Weights of a small multi-label image tagger.
Model: arch resnet_bottleneck, norm batchnorm.
Rows from block 6 of a small multi-label image tagger, named by matrix and row number. Rows with one number belong to one channel. Each number is 50 + 12 x the weight over its row's rms, rounded and kept within 0 to 99. All counts start at 0.
After each channel's rows are labels from the 100 images, of 14848, where the channel reaches its highest value: "strongest on" is what is common among them. Only what is clearly more common there than usual is listed. The data: regions of photos with short descriptions (Visual Genome).
# convs1: 3x3 conv, stride 2 (model.blocks.6.convs.1.weight, 72x72x3x3, each kernel summed), inputs 0-71
# convs2: expand pointwise conv (model.blocks.6.convs.2.weight, 288x72x1x1, transposed), outputs 0-57

convs1.29:41 53 46 48 60 40 33 48 64 45 55 45 56 41 38 57 42 41 73 60 49 51 53 58 64 48 53 56 34 54 44 60 58 38 54 64 44 57 47 41 36 46 51 40 80 68 41 53 21 61 32 65 56 48 53 29 40 31 38 38 53 63 59 71 35 60 62 71 73 28 55 56
convs2.29:54 51 34 54 62 51 44 56 35 50 43 52 41 66 89 60 45 38 39 76 55 58 34 43 42 41 71 38 78 63 65 61 51 60 41 33 48 79 53 30 36 35 51 55 41 51 58 59 42 67 57 47 40 50 60 18 62 36
strongest on: text has "man"

convs1.39:47 44 22 49 65 61 59 29 34 49 43 57 44 38 32 47 32 74 70 54 45 42 34 51 63 60 32 44 43 63 42 63 61 50 61 75 34 49 59 59 43 62 53 67 50 39 46 36 53 67 32 51 47 59 43 37 39 70 56 61 39 65 55 35 46 46 41 38 37 62 47 39
convs2.39:51 40 43 54 57 57 45 41 55 51 66 39 45 50 73 47 63 64 24 62 39 57 24 63 56 31 37 50 38 54 61 28 31 22 77 49 39 39 67 50 69 26 26 56 59 53 50 45 45 49 42 68 69 53 38 34 67 66
strongest on: text has "man"

convs1.1:35 52 64 38 52 75 27 44 40 36 60 63 40 38 35 28 66 65 32 38 58 48 66 49 58 41 66 41 62 59 45 35 46 50 65 48 43 25 54 41 80 46 36 55 51 46 44 25 50 64 49 47 57 40 43 41 40 68 53 27 48 55 53 46 36 51 62 52 61 54 54 58
convs2.1:60 32 43 42 39 47 38 51 53 43 56 58 43 56 44 37 53 52 73 58 43 36 70 36 35 58 77 62 28 52 75 43 61 34 50 43 43 45 58 47 29 61 51 57 48 55 39 48 35 55 54 51 47 44 60 42 44 40
strongest on: text has "man"

convs1.45:42 41 35 54 44 81 64 46 46 41 57 37 37 35 48 32 34 45 53 47 38 54 53 40 32 47 44 55 42 38 51 55 50 58 76 44 46 56 34 51 84 35 50 56 51 23 61 46 50 78 45 60 62 53 46 51 58 50 53 63 38 49 61 37 31 74 51 48 46 65 58 40
convs2.45:56 45 46 32 39 68 53 33 91 32 60 72 65 51 59 44 43 41 55 35 37 47 41 53 45 39 39 49 47 28 21 36 54 34 60 60 42 50 25 45 27 41 37 57 38 41 56 31 42 57 38 61 33 32 34 34 62 39
strongest on: text has "man"

convs1.11:53 43 49 51 67 49 82 52 46 50 45 60 61 63 73 46 65 52 37 32 60 19 48 68 38 53 61 31 60 57 54 53 55 53 62 41 35 39 46 23 59 49 36 42 51 32 50 56 42 50 37 39 28 44 41 45 52 45 70 52 45 47 48 47 47 74 58 35 70 34 60 48
convs2.11:46 58 28 43 60 56 52 55 38 67 76 60 53 35 69 32 58 69 24 58 64 58 45 68 54 41 36 41 45 55 42 65 31 33 57 29 46 47 68 51 38 47 61 50 58 53 54 46 55 33 45 59 38 43 33 34 40 51
strongest on: text has "man"

convs1.59:48 65 33 70 37 53 59 47 37 46 63 28 40 60 32 45 72 66 63 49 42 43 32 73 59 37 40 56 55 59 42 55 51 40 55 68 84 39 50 53 52 38 46 46 57 56 56 57 43 52 72 34 64 54 38 53 57 58 42 55 50 38 33 40 41 41 49 40 37 66 74 40
convs2.59:43 47 53 71 35 45 34 76 63 40 40 39 58 51 56 48 52 42 64 75 54 57 63 38 30 58 47 52 53 61 66 47 46 44 42 77 39 46 56 33 52 63 29 31 52 42 40 35 39 58 53 42 38 43 35 37 63 56
strongest on: text has "red"

convs1.24:59 51 52 35 40 56 58 46 39 50 44 38 43 55 60 57 46 43 37 20 54 51 56 41 63 75 37 50 53 39 63 47 34 50 41 51 45 46 75 72 56 73 52 60 45 60 40 53 28 80 29 44 41 39 62 48 70 56 57 48 58 49 77 50 56 47 53 26 64 51 53 46
convs2.24:55 55 51 66 45 58 50 53 58 68 51 40 59 38 56 74 62 41 44 27 51 66 42 48 32 44 56 65 50 55 21 63 49 70 37 50 70 56 54 61 66 51 30 47 54 66 50 44 39 48 56 59 53 45 53 46 38 56
strongest on: text has "man"

convs1.58:52 42 51 32 28 56 47 58 35 27 71 57 54 37 55 57 45 61 47 66 61 42 37 44 65 35 68 27 45 46 47 50 61 51 61 56 50 49 70 36 33 50 42 56 94 56 44 56 54 52 54 64 65 46 29 56 51 40 52 35 46 35 55 51 71 61 57 50 47 48 41 58
convs2.58:52 52 61 67 79 48 33 61 39 39 58 32 69 81 60 55 41 38 52 54 67 51 65 41 43 47 63 57 40 57 82 40 55 61 44 54 57 59 67 30 49 48 76 30 49 26 44 54 36 72 32 52 53 44 58 53 55 64
strongest on: text has "man"

convs1.70:49 41 64 26 53 44 44 40 31 57 54 53 31 48 60 40 34 59 58 46 65 43 46 47 39 71 45 47 51 43 28 51 33 53 50 44 51 55 57 44 51 54 33 44 72 37 40 35 60 61 47 50 31 52 49 41 46 34 90 49 44 52 54 63 42 64 60 73 69 31 42 66
convs2.70:53 60 29 44 51 49 56 67 25 61 52 53 55 52 63 49 49 59 31 62 49 41 80 57 64 57 51 52 28 54 71 47 69 56 41 53 62 58 79 42 43 50 50 42 45 46 40 57 51 64 48 63 53 61 68 53 59 34
strongest on: text has "man"