{
  "dataset": "regions of photos with short descriptions (Visual Genome)",
  "crop_scale_min": 0.5,
  "horizontal_flip": true,
  "init": "lecun_normal",
  "residual_init": "scaled_by_depth",
  "optimizer": "normuon",
  "orthogonalizer": "newton_schulz_5",
  "steps": 8200,
  "epochs": 41.3,
  "weight_decay": 0.1
}
Rows from block 4 of a small multi-label image tagger, named by matrix and row number. Rows with one number belong to one channel. Each number is 200 + 30 x the weight over its row's rms, rounded and kept within 0 to 999. All counts start at 0.
After each channel's rows are labels from the 100 images, of 14848, where the channel reaches its highest value: "peak at" is the part of the image that holds the peak. Only what is clearly more common there than usual is listed. The data: regions of photos with short descriptions (Visual Genome). In brackets: how many of the 100.
# convs1: 3x3 conv (model.blocks.4.convs.1.weight, 48x48x3x3, each kernel summed), inputs 0-47
# convs2: expand pointwise conv (model.blocks.4.convs.2.weight, 192x48x1x1, transposed), outputs 0-95

convs1.11,203,187,243,207,220,230,214,184,210,205,185,243,209,197,251,171,175,194,169,202,156,150,196,202,194,136,231,196,231,216,238,167,138,180,208,249,176,166,148,231,204,207,203,169,163,231,231,154
convs2.11,169,236,241,175,219,172,151,186,174,175,228,220,235,179,195,219,153,211,193,178,221,240,181,205,263,221,196,186,206,145,216,219,211,209,215,247,226,238,240,180,220,165,252,223,218,204,233,174,214,193,145,157,195,260,227,238,139,245,235,200,263,226,176,158,197,187,223,207,201,184,213,172,258,224,202,220,211,189,182,220,180,196,208,174,222,179,246,159,161,212,201,221,210,210,220,196
peak at: bottom right (57)

convs1.4,234,169,253,251,224,218,166,205,231,192,160,189,202,228,233,189,212,236,257,167,229,215,189,191,265,239,219,176,182,141,227,190,209,209,161,217,217,229,229,195,214,155,219,232,181,229,172,231
convs2.4,154,197,179,176,197,222,142,175,203,159,204,204,201,162,195,186,192,172,180,152,208,189,186,208,210,143,208,222,170,202,239,214,248,207,176,206,271,203,189,234,214,184,198,213,193,197,204,195,192,174,158,114,215,166,192,160,202,173,168,178,221,212,207,220,197,167,178,241,261,158,151,215,215,216,180,179,165,144,173,184,203,218,163,214,192,169,142,203,214,247,248,225,203,153,150,215
peak at: top centre (27)

convs1.13,219,220,185,205,307,182,174,163,204,190,208,198,208,276,188,210,229,204,186,209,195,179,191,211,201,198,236,193,243,226,191,204,186,146,232,182,237,171,142,205,207,202,227,186,239,188,251,229
convs2.13,187,202,143,215,200,208,184,196,213,164,212,302,191,173,179,166,197,212,133,173,234,188,207,191,220,224,142,214,231,167,188,173,193,238,225,226,157,159,174,206,282,206,211,233,193,262,162,195,207,262,200,210,194,185,205,214,165,241,194,233,194,186,175,173,200,186,218,171,209,223,197,219,211,152,190,178,185,189,159,191,207,218,222,184,194,180,205,185,165,141,192,188,172,233,164,179
peak at: bottom right (79)

convs1.10,232,207,177,162,210,148,228,192,144,216,232,218,174,185,232,194,248,184,146,203,132,182,171,204,152,199,225,265,171,175,197,241,161,226,198,178,175,225,199,192,179,183,233,173,198,159,195,203
convs2.10,230,200,164,221,229,183,204,178,207,214,183,223,205,206,225,180,176,218,212,233,244,246,161,179,224,163,191,210,160,173,222,236,230,188,209,213,203,169,219,222,186,230,246,185,228,204,213,220,206,130,187,256,183,194,175,232,164,215,210,127,183,132,184,189,265,184,205,199,231,224,205,181,210,176,218,150,242,244,181,171,231,193,203,169,213,168,195,199,139,210,206,159,242,179,199,165
peak at: bottom right (29)

convs1.18,142,190,221,183,201,158,168,207,180,209,195,202,198,225,199,200,200,165,208,192,306,179,172,225,147,239,203,230,211,201,169,205,231,162,248,222,178,180,179,211,243,237,217,159,202,234,181,168
convs2.18,233,225,219,175,206,227,143,226,213,256,189,215,222,272,176,228,180,162,174,220,143,193,156,152,179,182,186,199,203,264,209,166,182,191,200,192,270,206,204,182,181,243,232,230,217,187,205,198,256,223,231,273,184,186,238,200,213,232,165,182,190,166,186,193,179,179,179,197,191,189,212,175,233,187,226,170,182,202,161,279,251,179,184,211,227,250,165,137,164,193,157,155,140,192,192,215
peak at: bottom centre (26)

convs1.30,219,220,268,204,209,201,206,143,209,190,231,160,168,175,192,197,199,201,144,126,214,218,200,203,233,177,209,161,180,216,235,222,207,161,219,182,249,185,251,228,253,224,162,208,174,239,200,200
convs2.30,218,169,178,215,195,206,167,241,179,195,183,192,164,220,209,176,207,242,158,208,208,267,143,191,186,219,236,222,215,161,187,189,206,195,135,229,205,208,163,199,206,221,281,204,233,169,229,223,181,201,193,216,209,202,196,198,194,220,186,184,160,222,232,155,222,211,183,240,200,195,191,250,163,214,162,177,268,189,192,201,205,277,166,229,206,246,185,161,250,178,196,216,172,162,142,252
peak at: bottom centre (26)