Weights of a small multi-label image tagger.
Training: 8200 steps, batches of 256.
Data: trained on regions of photos with short descriptions (Visual Genome), 50862 training examples, 41.3 epochs.
Rows from block 4 of a small multi-label image tagger, named by matrix and row number. Rows with one number belong to one channel. Each number is 128 + 32 x the weight over its row's rms, rounded and kept within 0 to 255. All counts start at 0.
After each channel's rows are labels from the 100 images, of 14848, where the channel reaches its highest value: "colour at peak" is the nearest of a few named colours to the mean colour under the peak. Only what is clearly more common there than usual is listed. The data: regions of photos with short descriptions (Visual Genome).
# convs1: 3x3 conv (model.blocks.4.convs.1.weight, 48x48x3x3, each kernel summed), inputs 0-47
# convs2: expand pointwise conv (model.blocks.4.convs.2.weight, 192x48x1x1, transposed), outputs 0-95

convs1.39 [119 168 122 129 161  89 189 139 187 133 122 105 141 128 151 173 161 226 156 127  66 131 141  99 102 119 138  57 120 161 141  96 142 124  97  76 148 158  97 139 112 136 121 140 166  93 113 124]
convs2.39 [125 132 162 157 140 114 151 132  89 120  96 109  84 145 112 165 155 143 120 130  86 145  97 101 104 134 152 166 144 164 103 157 127 114 185 174  97 163  64 111  51 148 137 110 116  69 117 110 161 179  97 159 153 173 131 175  91 178  98 109 197 117  96 150 199 127 174 170 108  91  99  90 121  95 176 143 161 152 108 155  80 126  81 119  92 116 102 135 138 144  93 157  86  95  67 122]
colour at peak: white

convs1.0 [ 94 131 156  83 134  97 175 118  46 103 117 127 143 149 200 126 130 138 140 158 137 122 158  91 104 133 127 121 129 153 168 150 180  81 124 176 156 129 109 162 106  76 101 156 207 122 134 160]
convs2.0 [113  82  91  86  97 110 103  57 111 185 173 150 142 157 154 161 122 141 133 129 121 139 133 183 122 100 150 145 150 138 146 114 110 142 139 100 114 142 137 148 148 115 141 172 138 118 123 154 147  73  86  97 153 176 102  93 184 163 146 151 101  89 100 193 121 144  81  83 167 125 118 155  85 133 130 112  73 127 106 152 139  76 153  70 172 106 183 191 115 113 106 216 153  87 154 169]
colour at peak: blue

convs1.46 [188 138 116  86 116 148  99  95 102  91  90 128 110 107 111  88  87 146  99  84 137 134 176 126 123 142 143 144 104 127 106  80 120 180 113 103 161 152 136  49 149 169 103 108 144 212 159 153]
convs2.46 [172  95 133 154 156 130 163 148 101 108 145 146 105 159 142 123  89 133 185 137 189 134 145 154 149 115 179 138 131 140 106 120 157 108 172 205 140 140 167 126  82 114  79 143 108  86 139 157 168 175 116  94 139 113  99 143  92 114 149 157 140 122 149 171 111 198 103 115  52  86 113 164  99 139 111 199 157 130  86 202 109 123 126  86 167 141 194 147 119 181 104 109 153 184 148 120]
colour at peak: blue

convs1.43 [174 114  69  88 181 138 133  93 153 129 107 104  97 100 128 111 128  76  91 123 164 106 151 128  91 101 166 129 135 160 136 140  81  91  94 124 121  75 104 148  57 142  80 155 158 176 109  82]
convs2.43 [181 149  87 115  98 149 113 134 151 114 131 138 187 110  92 111  98 133 142 118 132  69 103 142  88  45  75  85 176 108 102 219  95 120 100 166 124 118 135 100 116 161 151 103 146 167  82 125 131 127 134 122 105 130 109 192 154 117 116 136 101 137 122 119 128 118 185  42 191 138 114 126  78 134 189  80 173 143 151 161 107 146 103 102 115 120 133 151 108 146 138  94 127 128 147 174]
colour at peak: blue

convs1.38 [145 116  96 153  80 107 122 100 108 111 100  86 134 155  93  88  99 150  65  90 150 144  99  64 105 103 133  92 212 181 140  92 130 164 127  73 134 102 100 113 111 117 146 121 182 110 142 121]
convs2.38 [160 203 109 129 119 143 161 130 135 133 121 145 133 137 133 132 138 127 113 129 128 161 144 138 126 126 141 116 104  35 150 121 115 165 178 119  98 134 109 141 124 121 122 119  85 156 155 128 237 180 152 114  94 159 103 162 136 194 110 114 157 142 126 110 137 122 135 105 139 129 131 123 202  89 185 116  90 154 108 158 159  96 128 117 159 219 152  89  87 137  82 183 169  96 146 137]
colour at peak: black

convs1.33 [124 155  31 168 141 136 117  84 130 155 147 123  90 189  80 119 119 105 121 119 134 109 120 119 161 182 123 117 149 134 103 108  87  81  88  94 106  98  55 134 133 118 166  69 119 157 121 133]
convs2.33 [141 132 125 112 147 163 115 105 123 170  54 173 123 152 162  50  75 176 108  55 156 165 141 148 149 112 161 149  72  96 163 131 123 134 128 132  86 105 112 120 145 127  96 142  87  78 130 119 116 129 133 100 179  79  91 140 142 132 160 145 156 128 124  86 186 176 122  80 139 174  98 168 138  82 100 131 167  90  96 121 151  81 111 120  99 151 160 112 141 101 123 122 134 232 102 126]
colour at peak: black

convs1.29 [ 67 171 117 111  95 129 152 112 229 173 158 129 164 148 130 114 160 116 101 175 111  74 142 163 120 117 103 151 131 143 147 108 171 126 115  68 153 118 116 138 192  82 124 134  84 141 119 134]
convs2.29 [105 162 129 111 176 164 146 106 131 136 156  87 138  69  62 146 147  76 101 142  80 105 118 131 117 130 181  90 149 102 128 121 182 140 112 154 117 118 120  64 106 133 137 145  77 162 118 145 141 120 101 157 223 166  69 124 143 122 198  85 102 130 141 168  72 160 111 103 163 110 135 129 165  96 128 146 118 101 146 125 119  80 149 167  87 112 115 150 177 145 116  92 122 127 162  55]
colour at peak: orange

convs1.12 [175 156 123 154  95  79  97 163 189 155  69 141 107 137  86 141  90 120 133 128 138 106 170 177 125 125 168 171 120 170 114  98 146 150  96 108 130 138 129 210 168  87 114 137 141  91  95  90]
convs2.12 [125  75 115 140 127  99 156 128 127 117 128 115  82 183 139 146  65 157 127 123 137 146 110 111 148 143 129 171  72 186 112 146 145 160 129 145  87 110 107 125 147 108 115 126 198 172 162 173 150  56 127  92 104  91 177 107 100  81 129  89 105 102 140 161 148 114 146 103 142  84 100 106 137 190 100 126 160  99 160 119 125 141 138 127 112 117 167 105 160 131  86  93 196 139 106 139]
colour at peak: blue

convs1.16 [207 161 154 112 157 133 105  88 110 120 111  97  67 144 172 139 123  73 158 118 140 146  72  73  93 139 114  94 141 159  72 161 133 173 171 133 146  97 136 135 165 110 105 151  87  99 143 102]
convs2.16 [ 97 135 121 127 109 166 182 147 119  94 145 132 154 164 123 108  85 140 174 126 126 142 140 167 108 112 120 137  86 111 120 126 246 112 126 163 122 102  94 116 145 152 138 146 116 138 104 170 156 104 126 130  99  97  80 101 128 134 202 145  67  98 117 124  60 190 161 210 130  81 115  89 110  81 148 131 138 124 175 116 117 105 119 136  80 137 159 175 137 138 145 203 139  64  70 142]
colour at peak: blue